config = dict(
    model='image classifier',
    horizontal_flip=True,
    translate=0.12,
    targets=['finding'],
    num_classes=4,
    norm='batchnorm',
    beta1=0.9,
    eps=1e-08,
    lr_schedule='linear',
    warmup_steps=340,
)
Rows from block 14, named by matrix and row number. Each number is 500 + 50 x the weight over its row's rms, rounded and kept within 0 to 999. All counts start at 0. Numbers have three digits each. After the name is the row's rms in percent of the matrix's.
# c3: 3x3 conv (model.blocks.14.c3.weight, 192x192x3x3), inputs 18-35, a 3x3 kernel for each
c3.96 099:523521519525512533479485439451467510470538490564557521515386334488434303529480391509483485505492466469450502497498521457476503493555491545602535513521505550547485453416343510474359534499369488497511371437485448502566540526368593532477516508429525491611452468579410461532486478485487479457507504528484492530437463480517492494468443508489469520498421543434489526385472510439466513531472454487464476487530521471439492499485480474489500394444497438495415419406401500460473508501436489483443
c3.97 100:514528467405471429394411392508546519410455449307360400544485565505504560526517585483484489511522490522542497505496517519493530522495500553509539546514533541517471465453499507489567537508581455476466449465527420484520525484443511518449387341334466503490516477473508499508480493459438484481434523518502471461499481545489499546561453432562467377594476391473506477505489523496486540537473491547475554501401502501515461460492416447494435458484421477478434561498475397472409373472357381427338
c3.98 099:443482460454475428388423410485531520383453466325372397529462537511466566546521598543544521523533499537533521497485478505488498525511500533515556500510510538564532444432484466451527524497569459482482448462505457489508442442429493473493514487527512481407503466472528522499482461451447486450385440457506506493474493493517504519514466442534471377588485394495490473506473482505494507539530552509495509519467492458452425451463402460477432490491468510496433463466388460479442487475502513502521
c3.99 100:556484497579477511561521539547506498569498559609548572440444458473506466526485465476503534438492554397517591528511513482521567456464483538534469493521499433417360541475468578527480622511465440489535457489502498520510643524485608497436541459468501482578424485569428544559566476490563453489545472516497468528552507498547499468399534514463528504437450428462479526446503535479516509410408461504489500642528473521491529521457527486525529465440463391488550427506503524485531493479518444471528
c3.100 105:496510511532514497511498513484452453555498543537559574369379342430460459405428439455458435468494485484513553496534552501515561573587607460522500471507496452505493437413412489518522489504506559555553533513528528519536467521519417512460337405349581564560498540551449497523504522524524491514519488494537531613445504554483505515448469516491536506514531507536522520499522518491484489410461525445446512541514530496504495522504509488479481468515518511561597511544640377443402394500417330396345
c3.101 094:528514493462474424467437424548506484463488485491402440573520469537493477519548505535534515513494478394437471406435492445494543529510500478456507513520508614579465565529417527511434538562523541525453518487483443411416498582465336540470320480509477461488547499512522467486528532524502536520476497538556496453562550475569505470532537527564520422509565507491494498475522532495499528542482447599491447525431442553579545491525442482498459418462550508502465415441428501510476474476415412501471
c3.102 099:532540517471455488491509532506532490415495476485498436518490520465525510506567459481521516423419382478421401457529469467556532477518436515534541518553518518483426483504451447490517473504525477451480514493473394424414480499501530511546523534546462516515480530499562501438463480502490467497506470467505490461539564485522560468457394574489532545455469557441468513478520502542508479515538432550551488522575629495487534510501551493516550521525487519532535550524542477492492478448488502493507
c3.103 101:476480453403431387446420372539533534407411437416468468513459500526486516534519537469473438524525508572568554450418450472485527448535549517466502487470554526497588496463481469484504498466464490537513512516543476527497455446418442455430362377514440510513461502482545550521502518508508511491485499435536489459515443520504551590519527566530496507563550510454467468470484516493530563488453474523522553539595489528540510519509492443470410433404459341390425526538575451488455462538493472512496
c3.104 094:460431490522514500498541467434479470470485443520518503475407527500437519440464517430499428512503477467522453432459475407498478387490502483458513509534503444396463557528604562468556445480596425456418491507417426468435461521515436557512364584488479473464504533493482506477521477506477546487468514500490423441592561385524499414497579593516584588475537537414457417503552515452535497447464457485499424409462453498494525534539472525544497384486497529578457433478491493536511505508499481515469
c3.105 097:562522474514483474445415461511508475491456481549466518499533535484479453441485452497469459491521470534537452513460440464449447493496500537486420536522387561544502420496481489467470488512446270392487455526553507497513510524489500562529460521517446407434442439518528490528561508477487459486546500528326392402487521497436455476522565525529555493478488442450448473467481508552523501369440431448548466421482459502461469382433452432481527442420479328414523429496571486519498437544485469536512
c3.106 093:501510506454511486455496487459503512475464497499485514541534402489515394419464393535538540499501490395454443496515535500503541444454423437472478474513505520515479581528397531489425475513443610591510497447449482451483403522498289456451315430494489491524528481564481460498468539531458523551511514555592599492525472511448395417465495456478577482400585576552565564529494541485466483547503430498427443404353451514513466465535414522517479478515484514512514424479503490489482447468418440475393
c3.107 098:493468462495460470496476498504508520499499511496456517507548608473541573489557625432536550467557588491586607571505523562485488558461539599425448542416436563463489556609635499562600537587633432469454437521467472516495541526527549539505561543504521441482489468492438485521538500524538498513508491508490481440550517463509526498643505484645478487664507486513520502528530517503517513517509470497496419508497460536536551512502539522498519492493533424473523457473505473502543504549551519565569
c3.108 096:491502479563522516584542562544487505472448475581550562448396363474465362508482431472475461451438430492386438449499482397460413489519513442469457454493481475511500414403373490498418538560443541515525531540538540474486428429456557537527492465486471466483507493506531525535413474501509503527566552556491476489470496465424470521450425474404484508448539507506508515469459437536470463465485444398443435461523577438452448511484534525525572409413440466456470545537599484487450494453464495454455
c3.109 110:496466472497504461449512509484509513438473484470525507479478432411467429401456462501491495491490487514506496476425421393508528448444490520515484512540499490503491468470433456468444390466467405423454519544445440498469391433420368456422397374420485472471466557514438475450460499465461548502395469426435428464409531460379456436484506390479579441413541452510487506453495486441475450395405450425475425438512503441465432467514396391456367533538490449534464474609478461482508481476483516496498
c3.110 098:429438466540500512561500480545476494495517549475503534496499569521505584484517565508479405557543441538548490499533561491525525492541485408478537422470466461515505494503623517495640491518685467547582504478475539540499516536480544503486559526445456524533492513454512532482495485502485505505517539517491509513533505440597536470389460462363446494552461491470490471521532467534549522467447504476461499600504498526495520534501531547478446421487550414516605488548474562511478562522457514493409
c3.111 100:465487512444422392420441444531562600482507524607561643514526468505546492463513443486509504531529533516511511469470466541481528492454437531507564543513548545494494420479477447509513439521494574502433544491483472462453484498493364497462354476507468472426517487477517483490494496444494512461461408431516502422572523506562518477578475486633512442610510463487499497537528549495491502562461437607476453542457419494481482501512406401415322453456448567522450576544552465485469459479449440454389
c3.112 099:586525546563455504566499500533483509535474467607576523475466490457524445445481442484475484465478490428502527520541505480539532459478485461501454489530408395370299591510475589501424567508450459494500435518506499546517677565526668537494648510494519510541424551563410545573559492508540458478551467495454479497541547517567522469419517535481555535400514482433484516426520533435532523412436482496510510559524487554496506532452482507478506515470457431482474437492478530491497524493489506466509
c3.113 099:534549528468465441478496452568582551386500467432437423528547569470497485514528508438453420462531450463493413421483453389514505456522594425475466463455546453486606520504577476488512474507567459473474530452440478429482445494485474504458528577497410443482429532459455508404487510494524514517535533515527474530577556465511511513499496569470476550481467517470454473504528442531522480506513497566541504483476440531529489531549525533534467492428492356441411427408429489497407518551451487533458
c3.114 093:437483539459516477453488499495471569401481437500475477493470487505498410487495418497510528517514525469495475413454419470457458482515537455447476484494539532501574510479557482464508425489501517485447513470409421411420533544535460607473327620404481490490478500496474468398522534541499500512421426421518450472572504359569502339544488467612538509528509493469473457531537531506517447463445418570516381496514445536533552565595488419470437435501533537526444522515536498517518478483468412455383
c3.115 097:567523494548496499557495474560469456528484489615531511362405401426456394496466427408464474429480498395442515473489451429470455455488474452533469438494530503489472386447413477508419561543421526449450540493484512534524499459422549465491526497469545499489518485503505507544583530499572496481651565519455502483492539490416495472406492490453501510554513485482483495476494515424468490524478453476508447464447421530469491505442480586505509464437424468458444544464538426441487462460469444450455
c3.116 103:462514466477520485395412406516544524391481374324344335579494481527532526545540552565546556516521519542546534485486477489474469490460458523519503498505465513529493487450417480478485509525481489487458472464467450454473432435482549478502535521506482488474500452503511468514432458413423484417411444445536513481491460510476431504536482441535480398574500426466445447471452472471452477537535533524518520560467483435480449458477444492478482513488481532441392463441400528511536511493517528514528
c3.117 098:496494522459517452445513474507499543513510510563538590501517417510500379472448347521513516516509506457476458486502504513507506495515498436462454480508490482477494510508427524469402446440388580547492566489487507484494472553520299478444310455481480484498507481510527512539499550528447536522456509527560525461564499481545473447488464442500478475418467502522537544556529555509522519522458432541474457429385437512517486464535358458496401493496532548499496490493536503508497457476444422446383
c3.118 099:505504528409437444441473443502485558454485558491535543438396349496493363498493383434448482563533563512489501433439479440452457444445401459500503450503453392456442430451410506488400489435373488448444542467462497459446507483478543568497554585590459453453500487500492496479512475485426483422383462436484458445538488466539464438471512537514516511486508517467478463523509539504481461495433461570492478519419424474447495483481403482488455476516588557527447570523454469463447568509532533519528
c3.119 092:396445429442498498476459457493531494428464508402533520511470339505496406410462497575536555540504537494515562495431355480439471559513516563515475552507462546531529512507412460465392385497487442444499483477511506494547444489533446488518584484493531483460561573537479500461464494483453533517392456428466463504408453449423515509552549521561543474505516512559470476510444460464503481457447458395518548481522623388445454411472495449422427513523424412516465451468427501481509508477505527475499
c3.120 098:479497485490494529576568568499482483511486500675599581492470348499528449401454412526512510506493526536445522518476439525494497530527566500509511505514503400483460507491384516550455451477407539527571572502513551496482452467553508566624536564635547531549575494518580483498443470498475504519515487514477510509482490470454490486428476501438506531357521490518475485528467457553506493506523511485476517533601684427437475465506548503517577509467474514495466545529546514495509522489537528473528
c3.121 097:543494501555518504562533546486450437537500497575533494513501346535549381525532323512520539482474503476424504457477483448460453447487461467512500451521472406502405555524355610549329597515303541553545499485543529505512597513554657552601658600637546551597486483544465488531525477472512491485511499524530605527485499529485498521387485570407482557470525547505508502459469487490494517485533540497470531571540526509443495513470518496502555508442452511446414487401416549509543553503557568543580
c3.122 108:510539459438492457468490457483509424519518477405446470549509572493498543512519570453505453510549476507536466486499518558560601545519578536464562543499578551471583512515566455475566479531595446480488458466436413444454454433376445481417407424374479530494476471457502462439485526491509505494467501493525557501558531509516552555552470492540475436597496435485508501541520500539510509547534487565525509472468445534540483504521445457475413475469452448462466487465439415481444408499395361429331
c3.123 102:509501474513505488486491506511554503474526417408536473458496591461445586482491614477508481518530473528533364526505517512523560510510620545491545502471566517460579442508584394452566379468616463528505496495437464480472479458444480466496511462450430489452490529373497467358480487502474483498509516478418465553492531497505519538552542560510522567509456511492527493502538493525545524472526550487531553466501546508467525523517592533480531472426405435462487395418549483508540478529572499488473
c3.124 105:550515524473483451461454435538523551477516466411445456519546584481500502515517566415521496465549541471525478454464546498455550559518589447353542512394500610547600466491524437473483495513573474487442466488438447443400511487491494518451453465367428451451506487513452393419502480483516522532509494498503507458510546510534543519537489540525492494573526469490459452519537504507515487489501431534555503548529468532500501532534517491493485485511534433562456407442475449487505414478482352418349
c3.125 096:497498522499501459515543473485454434441468470451556494435386454471412491433411499529503512552526556552533534386380359396390359413409438451467550465506520383430405462434503423420493395438506479475436509498505452526514449513530470462465489447454533501445501505475454507494508552492480554466414513454564482411561520458510529501399435541467527555479474464486485407464508449429500467550521554521529513408448481498477488527510425505479448547539526520517471566592497515487499536460531560475502
c3.126 110:509446486526516488524530484511537494484466519457561519443456517462470486444490438508536540496490512484438465516504503502537480463521491547499498544521458486499490401457483473463435424511370402489565462498523502517460474455485420430459499435506504539478514559517475562485445475454457493495445510447418498564427504523385537431531471456498533452445502472489509507498535529486555507339471604358465495400529418477470473482514417470489403463535462455530490498541462493565552475514507518474520
c3.127 099:489507527451491444477509489380438526473531506468505480493436411482480416495476436491505546535509546474423418463486404502517484393400368457483465447497497368468462499465449536455454492478451556495454543467415412404449481462459497504469544526528435469437503512484475460417441487507448512491435514467552507456561509366452386325480511542519491555488543616512528486560538495483456431537480463541473416365374432458474476509475405490494451466456518580530454480413524494506512522458512569518513
c3.128 102:425443452497486489537530545506442457504491529546573587496437297516466350524487409493433469530435475558412469428499472410460448484472493474504482454481443437455442489475317534512395544555482522531494545514490472443466482418491524494476486480478487517536517502531477467471412453489480469512468498490474507468411468469412463507406427489437534517476550523500527489496462442532460453441497406441477467486562590435458456473465478487484508480490486537486507607554527499462456507453462497450454
c3.129 092:539528539538551524474454491571538502496512509535369467409446421405490461478565524517515440416493460409464542495492444383463534438430485428543501471546512517500527426469474462501429444498530527446469467490517436480514535496500503485449550473480525471466550491517472398480488471479523524519589466509482490486404492495353472491435526506502539523543608693528504428436447449450487520432486446346507528310440494485474473522533556523511574518507451478488359314306317541504513537492564508521606
c3.130 098:480511523411458438456459478516501524414487444482479532466412315468452367433447374507481512513517537455546533409452445468488512522468509505517542502531552558502529450388355476427354367402336499484447510494409482439414516574506424605517380610560496531519535505529536483510507490513506492486451466448503496411511526437548513405459536487560556462544479428435482452502508537501504506530486437614524475560458440516531528500546471469485427415544551516551494518525524445493444447483455446505488
c3.131 102:504496463378454376429454417490508477455457441368484524476496505470494516518534558454505496493507524556569556461443476537488534493472521520458495526464516528538517453490521451486561501503566486512468478464473409439497468431418444447403347356349490505497517472462509459479467476454474503486453473471494508461505501471511534518603499470551473404579481386503495494497501493499491496519488470543499492470443396510510474506506428413425356447453426443447375528556450436419417418424356417444370
c3.132 096:534476452483516518507476519565473463495477476520476505431441437456449383490489432402415411474489421437446418500473452437447430435440435472460445459459461498489491463419439473472450545537468456446463529484476516474433465458421492535509483524506460457473507489508545477511508488476510515540585555568487448467527509481387386360480518536457491530493477475489489491494498497394407366475472466470525440367386365463452440470538524526525557450388427423467468493486571388402370459475446482505496
c3.133 099:477508520413474475466488459514522573434503566531538538483422351480464366525488414533530539595554590617595635487476465467469469492457449487507543507545507471493463459441374482499368505458337518467465498445460477452465487438473542525499581568555498522495489463444513478462443501482432487439391446424530455456503472498538503516327470479449516476491470440482508474510484493534497495512453472553519499518456430483463459506485453473492458512503541529496390596552503457466437547502531544517540
c3.134 096:497506534450503406426490472526534584522535545587573642515520435506535422490501363493498492511513506471473462488487508541499521523500507479484503541530552555505538485484437508514454476517440564527471540452462468461488475566528324492453320486477478476486497457505497473502484510479437508482439458481569518466587488491561502464532471452585500469479479475501523517545498536522510498520443431558468456459412434497501478441517303426450341475473460560510447487490505488482477467468427400439361
c3.135 105:515538537436452453501466475476461477438461483607526571498454402461463473385408450528476499529526520431494511411468466415457469410372394490502505514510543527495527508491459446473485394428504523511402498473421451441470453544532425619575426598582477486520515494508512487494560524525520512487543457464535534451509543444534511409568586577574590560475514525459492481503529514415481443531508438551523469542487446491520513460522491493490472468499470551560494452481525446470448492498484518566553
c3.136 100:523486474473521474445473463561550528471482520476513527455519463482498468470499500509513495481499440421447403542477474532551478500466466465491464534563594584558610455514538432535536446522510537464533442453507456486511465559513376490444467539505519471517515515526437465483491519484455528502487506511570416479515416426372494467487484551467490583521578605550515519541499478462488484465395436355412437333380489495442375507499411473479487551460511499489562396419471490508491417473422469507487
c3.137 102:463525484452499490423469435422487466368493393412476450535513494472473522469514524561545549532510491523484498467422412399343365530536556438490505512499483581556570547481417480440393426461438504444468494478486446493486430427475496475505480498490489460479493492482497497478374423404372476439394434453503470466483480460457487477413415481470471486435448448495453454488464445482505488547510516497493506495485530420421428467491448407432358531444448513479412496471441537515520508465487484463467
c3.138 094:522546566515519472498525522500496510455459488462490495462462307513513378481528449443444434531406509563464531480500490428469419458439508494490502490530472447493481441460337533542409455592484469464445501537506512486444434463446607501527604451513473452486501493506512469527431473444447487482467459447484520428462481481508494469376456527414537616464511591507519502481486504490489514377487388430480455516576651490513524497534525485477490520561554481487511491540472495452476555441496556448480
c3.139 103:503491513523475492535504458463444472587509519604536469421446402460467464474442440571549531500513576527530601498554481524550512548586512428491502463499503423463424463467456518524536504540528571511527510522536576544575532509483486505465467493462578514490499490512483522547511471511518496458515485467542515458467490480488515543417515604497508576547523573564550488486484507520515575485410451526476512628597569517480493504463484516483478522506567551480544561440508535488458500481466480476490
c3.140 100:435460453449500457414448410484538540446485500398433411520512477490515508452461582555517463546510488560530532507481495432493489458524488499530509494481509476472554443486519412488495396467545464575582477491463519500452453417380404429433431439520494529548477530510530583455473524482491560494474529480476489578477481480565536509518493465516523520449504505475436450470478417517548474436464540496505502487549515504485434484505431461497471481513489457513435453479431537434386485471461471492526
c3.141 095:502488493507536474504538508506467532498489512486527516435442472464453459482462464496530498541504429489461351495531413470508495375482446423500494436516529492490501501482526530447575477493532555508513504520489429548527559452441542492485537567540485489490483495455433503443498524521516533490495542481553450510483445444410451478500473569513495587653536627547502515520489506462477520468472491451508481363482444499523475511490445520503454507487539542486563491432645524530558571519468592539495
c3.142 096:500490475482474462547571577542531438465491410556547568436446438419494532414497566532486508546524511543481474532531497559513470531509558514525493523528504475486576477448442458484508435523550510513534508460437535499485367382480363426524344455484560549535576474455531423471470470444513504500513514545487527533477457469471447511331474519367450494414487484530490453554481362520492416499582602448488526472517544445396420497471530512529551486477429489482432515542578478479522505507538486516485
c3.143 114:501425478503495468495511509476475481449481473505495491468478479459492468492513484538524522502507492508524517467420416463481464461439492494472452514532484483499509388424502475493476444504497430448489481492445453499498473465436353430425400447418460470476465530538422441422430454438480531488475451442382385436381473385380474458430483436479582543476539513493479498458487478438498465337364473328426427440517501468428441474509410431425399508538527468551520421513409495518535507491488535541554
c3.144 094:487531522507503525531524570486473485500501486637562562546494284538518367483501387514514540501478510538463506469474417454510470478471500464493498496502472462493431595507289596561341465445351527502519544515474563471467419474557545522617572566671535496553520500506518492487476481470460507512510494544566574515521552438471484460451469544517469533439537523519510498527520491530513491568518467549489488510486586459468469486491529491488566462460499510456411504480418497511520524508548579560604
c3.145 095:522532560416495423463528538495485578444487500492506540462450439495512401494485390506512542509499523501495480473447375522525488481492493429480441510527534514513562441435485479435488465494433537459442554474437441432455537529507429552414442634480471477438514495459482473431509546503478529480356447425531446476608481398575459400535476493587489490499441502504479488566542530535536484535453469620485450513451440514499523537548416474481423476495476553502369502520557501500550471471459498504455
c3.146 106:539520524522511495586500469558502567522515591537516589578515554620528534559588577529485394543498434585526460510544571532578544534547526374530567412539561468525536527508597552508591527540631536521536490450513506507547502493409526510414570472385503507533517494536505493517513516482503487492546521534532489505534461464568508452447483461436451422543473442526500476531520482532528499508379431504415409560479422508541511506493486552508478477494531427529547442561512524515444570537424592531412
c3.147 105:515543513485505478424466451525561528361536421379460388546499517498495541519482505557563555520499473500483472489494446422386326508488505464456502470503401535547531546493438517459422522467453504448479505487506461524511462437470519468508478513527512489420519512483529533500440471426368519472401441455522499513458486492425422542358453444403450441402419419520500454519467476501479487532508530455456478527452535451422453455480456439461443574528526544493427467420383517510544488421505492499503
c3.148 096:416438437522477501558506508470446457539467481623561563528431275509450334427419427535490494527491536507461529468472425461451500473453514521537503491486531358437458576511411510485402440452419510500519560453465508471445428455527451493531504475494524458486563463487508431474507455457513463469475440436466473497465451487417454456405433523492481498466497487488432446516418481503455472528543523537555536502525529445443451441444504431393411513446469512436468599470452479443444475447462436412450
c3.149 100:480522502454495449463469399489559548411540493418487502543521532474503469492513548446474432520546500545567528565461484558480541569461567632482547559479536549489597482563563414500556438535595425508492483475504484435492512546410482545425411434447439452512477474510522466517504498502500514497481483513557533432457507506478490555551432510567459453584464430509503483534518511557504539470505416440518511458481494532550482522528452513486401473570508437509419443494390438465453430504460429463425
c3.150 108:498498476518519523502484472482543468434504496402501414341443492441459577393417525515474420519529509481517540592526486564524510538543505461536466496506511508437493399435470403478544408490385511524596471484558522536496430483405363409346445454414529481518510502482505555499499528551483525530474532476525456473455456472495502487342523559447479470497518470558492517495491507516540531475433523463458555406478581512518521509485504529509498433452454432449478518448464477457435462468507462476552
c3.151 104:484504501407461447440486487499508527455511466327404339475416407507485425474518438505488505518520525525528520486445479454444455484482432515542567509529522481507516424449426479468422449482395542557588513459433560500465486478518483489537531578576590592567557514513541497472460424430478481457435483456542534530490475495538509425463494498414450463542443484452447441486439463559511500531522591515489569627516478450443461439491446505522519449507524545513490484494402472462478505508521527549552
c3.152 099:548500472458460452427491542527567507462467435517491539533577550506531589490545605502494516555487519572473491549514558526532511514558513499518471490561485529597506483532442473526500433509541522526505529504496530485442442397465413414547388379562425503462517529425552514434495504466442501491475482513465497520538513531547523553513561475506570441402548444455474491504499473552512474539552544556551552553521539516435558498489586468501583362402431371460510413541610481515567507540597500545594
c3.153 101:472469465429485410432459446484512490451556562447495534506499563518491496517494536449482472502516497481506486490481502545500577521458493529494549538490578520462507471456536483454554526527597574551491528477464449505505491505423317494428278417445491503482538485495493470483493515484487538519477505520564520486555481507484465473581496473597485363587527425512506517534485511491476488618522453599448409444382414539544492497535394481478363442470473577560495500527478441463439401461389394420316
c3.154 095:457498500517515538515508528486472458579510515551459500492531545483553574479524558489462507514480509509471488546546484539529452552498513536542498550562482493523527482500446514554493491499505535532584557495461583485421518478572468393589516510644557519516596492463615499436513499496491457496504492476477524467514523484484496492502548532442531508364527498542504457574500382557496392516556507509529551502535572466515538425458551494506567412449477474496525476461511507504544493510583498522591
c3.155 096:433476455464537539467520405451575553398482505448544467452499467452437444496460448556527484508511497558521467485478488460456434466528504459456465433463421528496571367432488397416430428420412549568460468476472477498463474513575495448475502464477530543536498537535435498558442538540457536548416492541404493474413419509523489497600501492507546495452575472557529521480479520515511502483457484486453489539496440446526505502526472472501432555551465505541467437541411498530494471494429496476412
c3.156 101:491447460534465458551500522545490470498506485468414454511532608488510504506548526558491466435469492405472481521561498486551469525541551506537517465427485564523512561558592503496439521482481369516494553527489531453487616544588564513503547451432464486489466539514554546531482441476506467494550522541386475454473564430504493474450486566431473566445409554415463453479537479493498521351450491397504533567566581539471515555482512520496517557524544470504485410412383593540540531510510480459475
c3.157 098:410456452501526542534513560469498495480539518513525589490486417507527513493514510535488458557518415606530390498490519538514527552482538566513457567546442480493399454473493490547600437522616495541615472512549506458525533545485499516500486453465472550510519535478541520526446485518455481515461451490413532529406484509470475510586526461532561510453541500480512478519517442533487443434518501444469508437501604468476522484485541472472533437485553494523626496617663507507470513491471530482442
c3.158 100:472515569446501501488519488445511602494490529624640572424421259464416273503382302456483503503488517452430534531500465519489488510560545537446475542472507556551515444410341527511335542500394552498499501431475380438539427593538466588588419510538482423491531470507473452532483503548466492467483533482571544562541549503408435494552543577577511560506520512510505541555518530475478524615499512564502466444514493460498505460481445470507478422431493559482447621501434407468455443494496444424518
c3.159 095:426418412462478387491462441428449457484473502525526569540533490503491522422455523566527512510508523448466460390457511433460538487501481431490546511493538594550541508481433549470488458491584506548485497502483450474470481512550361480590387455592482488497513495509505475440490490476469468501497441504495559513500521608474485438572543559527544482411489437488498531479483561481480498490529506499501471554420370462491486463508456465468434418430457471525502431461469552500498481468454496488439
c3.160 106:497478470550460468487494531531554528529505512471512535415541569407525575491533562536569561501567562451539532562550552593527553551545569459518534509516531508512507426528579438524558486506538476510414511516499508472494488500435468491522337436503556533514440486494428459425581527523522457500490499537456454474497470515574505557451497518483562545477536500478522479495534525525520525428522501501532535532516485540458500523469533479505540545497418493471522513501574515535523463546552401524535
c3.161 106:514547461487503434433458454523498498546528549554567569522425366483491446486500504576549574560532541416427486508504491483493500511502528481540544531497544531520527519511505499490511507527505528482457503487448513516428578584480578546460442480464506465556469438548470482475502499441510464469455444437451412488466510464509492409494408504594432505605456477451398501488481487484488467530495439550490399496502466546534400440450383397428408513433536549507491612591511569536496547537441370399334
c3.162 101:472493408482505492515508524493461469490486526543553536495474382542512391548525468480424463529411480563443487477476468480483507464445479542479479503463466414410409474496454550533474528563553522546480506491472481439462515492507531511507548466461499472504530495524501475512427463453448439446422446437559531537511496559442461559541493440536473449479505466504488471525493502511450500530512484499560526458600607464492476444474475454477486469478461524523489598559483497462460483442462514432468
c3.163 102:449489489476501535464541545451524511448493546394540500479421533448439552475427538515425402578472444566441440540471473584448445569476441557447516584424511512358511457463533394426514405502491443494561450480521488460499583494501613523521548480509529465483571507571516479545415508523475532559458494518531486446543444485551401461514521449511489402522447464475486506511508533501490518543456484537399425525392435495526500519537502526529504507546522505550515470544478548451477565494497535477506
c3.164 115:367433423500495485483485495387392403401441353435413394517504396443487440468486519552558523536533474520520477459439483471321431414429471494514485468466467506451504520508377478441349444460447461484480478499496425456448409386407436426455406430484469478491536483511492480487445518472484516493476463480486492524477485526389513504402474535440487555474460508519489501544487509490466468529574469467479431426490523438468433467469496399445463514499471484502432488481490485487487465452486442475501
c3.165 109:474494538495499492441456400498490523421466457412527465464548471475547492434462550487509463477454459514509547473462470489521531471464525507470428477494458492482513509520458512530506378450480433515482498515529489502521436445461473486538497527523424424411483572508500521499464449517494547525433468442458501461473531476443500480550531540542517471467487435437439409471510479465523512387455473500568566436485497440486531508540484493475468407494515480544401448417405469500476502482515534498564
c3.166 097:397449492446497487490493327431553560400544554536563484582527504501516517459485498492494476543543528528544534469450461543407488500487531595459565613448498557526533541565515449531525457525565461506503438458433466492505560592547649607445579546439534528507525554475510509510456505454521505441541516428558524461450504439449559469600422478577426474561493495544508488538515495466531528467485437491450444462482401470472443530484451518470341504543533467504498485431486494442454565506407482470341
c3.167 093:418429443466510469422482433439461493448479474509542519543462353490434371446480456484493527552546572474496498431472447404446491493439511516539490478450429509472525565539420506478407436508487473529493494504422430426421497493486499498487476512467485478501530531550506487491449454392483507447409483392465484540493542468496486450494516478571534450513517442450438468489509527466495508455478446568521444466470464444502454465499485400442394410477506447484404557506462496462496498460490431395412
c3.168 097:502504520464524452450498467521512550515527518571540597510491419510479374472440355505511504515497496458464444474490482514518491503521492439467471480500512508489527528496429511457409441464404569522487571486487495475508487587529310516460303492481478468483503480500518503535487543533423530497434493512563495445591495445531480437494427459520447490446437494519525512562530531506518504528420433539457456426390452520533506454526342464478380494493524564487471496483530503501495469473434416437361
c3.169 100:488451433491519461432445445540503542501516495452473461530481432553518468514475525525508535483470485416448425494481433475515417553476470460536514499556448412424385546519474561523484577563576442517478478498442524503484499474520554518550596495524461454502525580531531530454459466403437552440453471489498535465444503498381379511494490570500465461477534522467440439465475461474493481424468390490525511425330478516504432485520508485470537523590516553612504503443423536519564545432568522438488
c3.170 102:444422438524480430473474452485464433634563513462489512471466533453520550445549612505538561485512568489515499409448531491539579449485528505534538489529559500493538452523591431532614453560709583523474520496453472496527548546531492486513410398483532496532564515558486440459518491455582535466500498479548587474544525444550560544581421534592489457604525507480531549492545543533555498554562442632551411493500505538509467561525435484486423509463497614570591518464441504512518421454480365388386
c3.171 099:558494490535490495533482456493461499523509483568492450437575547436495495352386410522520485497532532501539597530452490511494578513496538416497446503550570478434373468569573529574546484425421469435549449498580469518511471477502496466484459460499535404441489481565486496573543500470534501455526524479477484491474509572501460519470562541493560492460533431534493513475495570496512585462437474452487527505505452534495519492456454526522509420465495438448531582506539499486538449478510420473536
c3.172 104:471532470474500496456503481469525541448493411434480452566477498480463477470475514581565578516488479435424472453466416378354411515509535443484486482443436579518558502429376442416358443453437495435412485544496431482465520490493503497520497499515466440460457510504455482440408472432419504476423445429552499431464475476414462487478386530497474482484475457471461446429456421461511461528494492432454496477504542465480428504516497473470414544482428535504381469445389578542544535493524528477494
c3.173 097:518518545491520443474552492477506554537523556520511568495473492496501416479486376507514553490501516442469461480453389525526436502519480388463416442497500422497574480482497500460475494478444572448481557447450465468488548548493404525434363501418458440451497490476488492509545539529498554512425481468557449493585448397562462413499439518509407503498418526507478504581491518550532507523375473531430444459491466540526530526558364467474386465485498562479401475534556501522558461465467401434390
c3.174 096:515474477504474489452483484560485458514486421508432549559478363557535374509496421443417420471467524507488519449500462386462514401504495477476471411481399420460445540461446551520387611497393478454493480489517570573509498466466430427479421472503550573516440462537476506583523525527489528516469565593465465401522488540594515550492532589465525447473551420454442475499473549535526527485497482584502512601501462491499493492511489475533505483430510473482511519589559489466477524535570511516547
c3.175 106:491520498505521508496504504488503495514544511350342351501437394540525469491538515501493520503518558494506535490481495482474460433379378485525569456543498405486427430415384527516403504472352543519541500487477489474472517517523541487506562544563587567552547490499487484492486458409497517477448488477520501538502503533470459482388530522333473480421462452476481478520492520496496503545541582535535542514491464503458466521516517505509517435463506543498441411416323438448485513496551528524543
c3.176 097:513504534475475441476495446500524538441446469464435474542467530496513448493531419456492505475488497436505468466499441492516466541537529471511527488531551529548635519394490475381505450462465520466483565438451478434498544526443360438382265418376439462471508468492506456477517526530509529497532527463574495502614451465556463529547495559590459562606480575492464505548498503535495520511442489568506511476482475519530518505533436495493377428464492494426433467393527447510484420466413368443364
c3.177 097:530500494483484492457499449531475447449472480450460446544538545491469490464466462456500463467537525494556522466505468444510451387449471458507559504506521431436493614550610514437546480480514400404403489474460479486484467486451426506471480532449453429438484524477513520527539502499497542512477483514559518440604543468510427436523568552548558529472502509412406370446478438441475464487506399584578477445405370508498479497544483470493481565487531432501375451473342443502490523551517527495458
c3.178 096:476513571544494565555489522447431471555480472516449426535578532508551535490523488474464475465471463480464439385416415418393395419423408468524485505513451481489433542538476508491452456439400488496434494483418547520508507521555549570538586579529542497510456472439463503471524463524580475512553507487483460434450465358551533411439482481413474474443483528431443408410442395447457439507482413476447421463467442465484556559494596506506519408472518461453535467451474570558581583612615553559558
c3.179 095:415445437460522493460477425476502505414524474406480449470483416505467398461451412494481510501506488456444431457475478526494449541480476521533488525496493583522553423522505470500472507540531514562555487458418494476480483518581536507547596497520515547556533557544515527557432503420443546461383480416506524558515456491491474512596561481558526502538531508526531531546530491520513493469496467500496456515513531502514490505540545484488410476559500512490389518465346487456506484440506465422487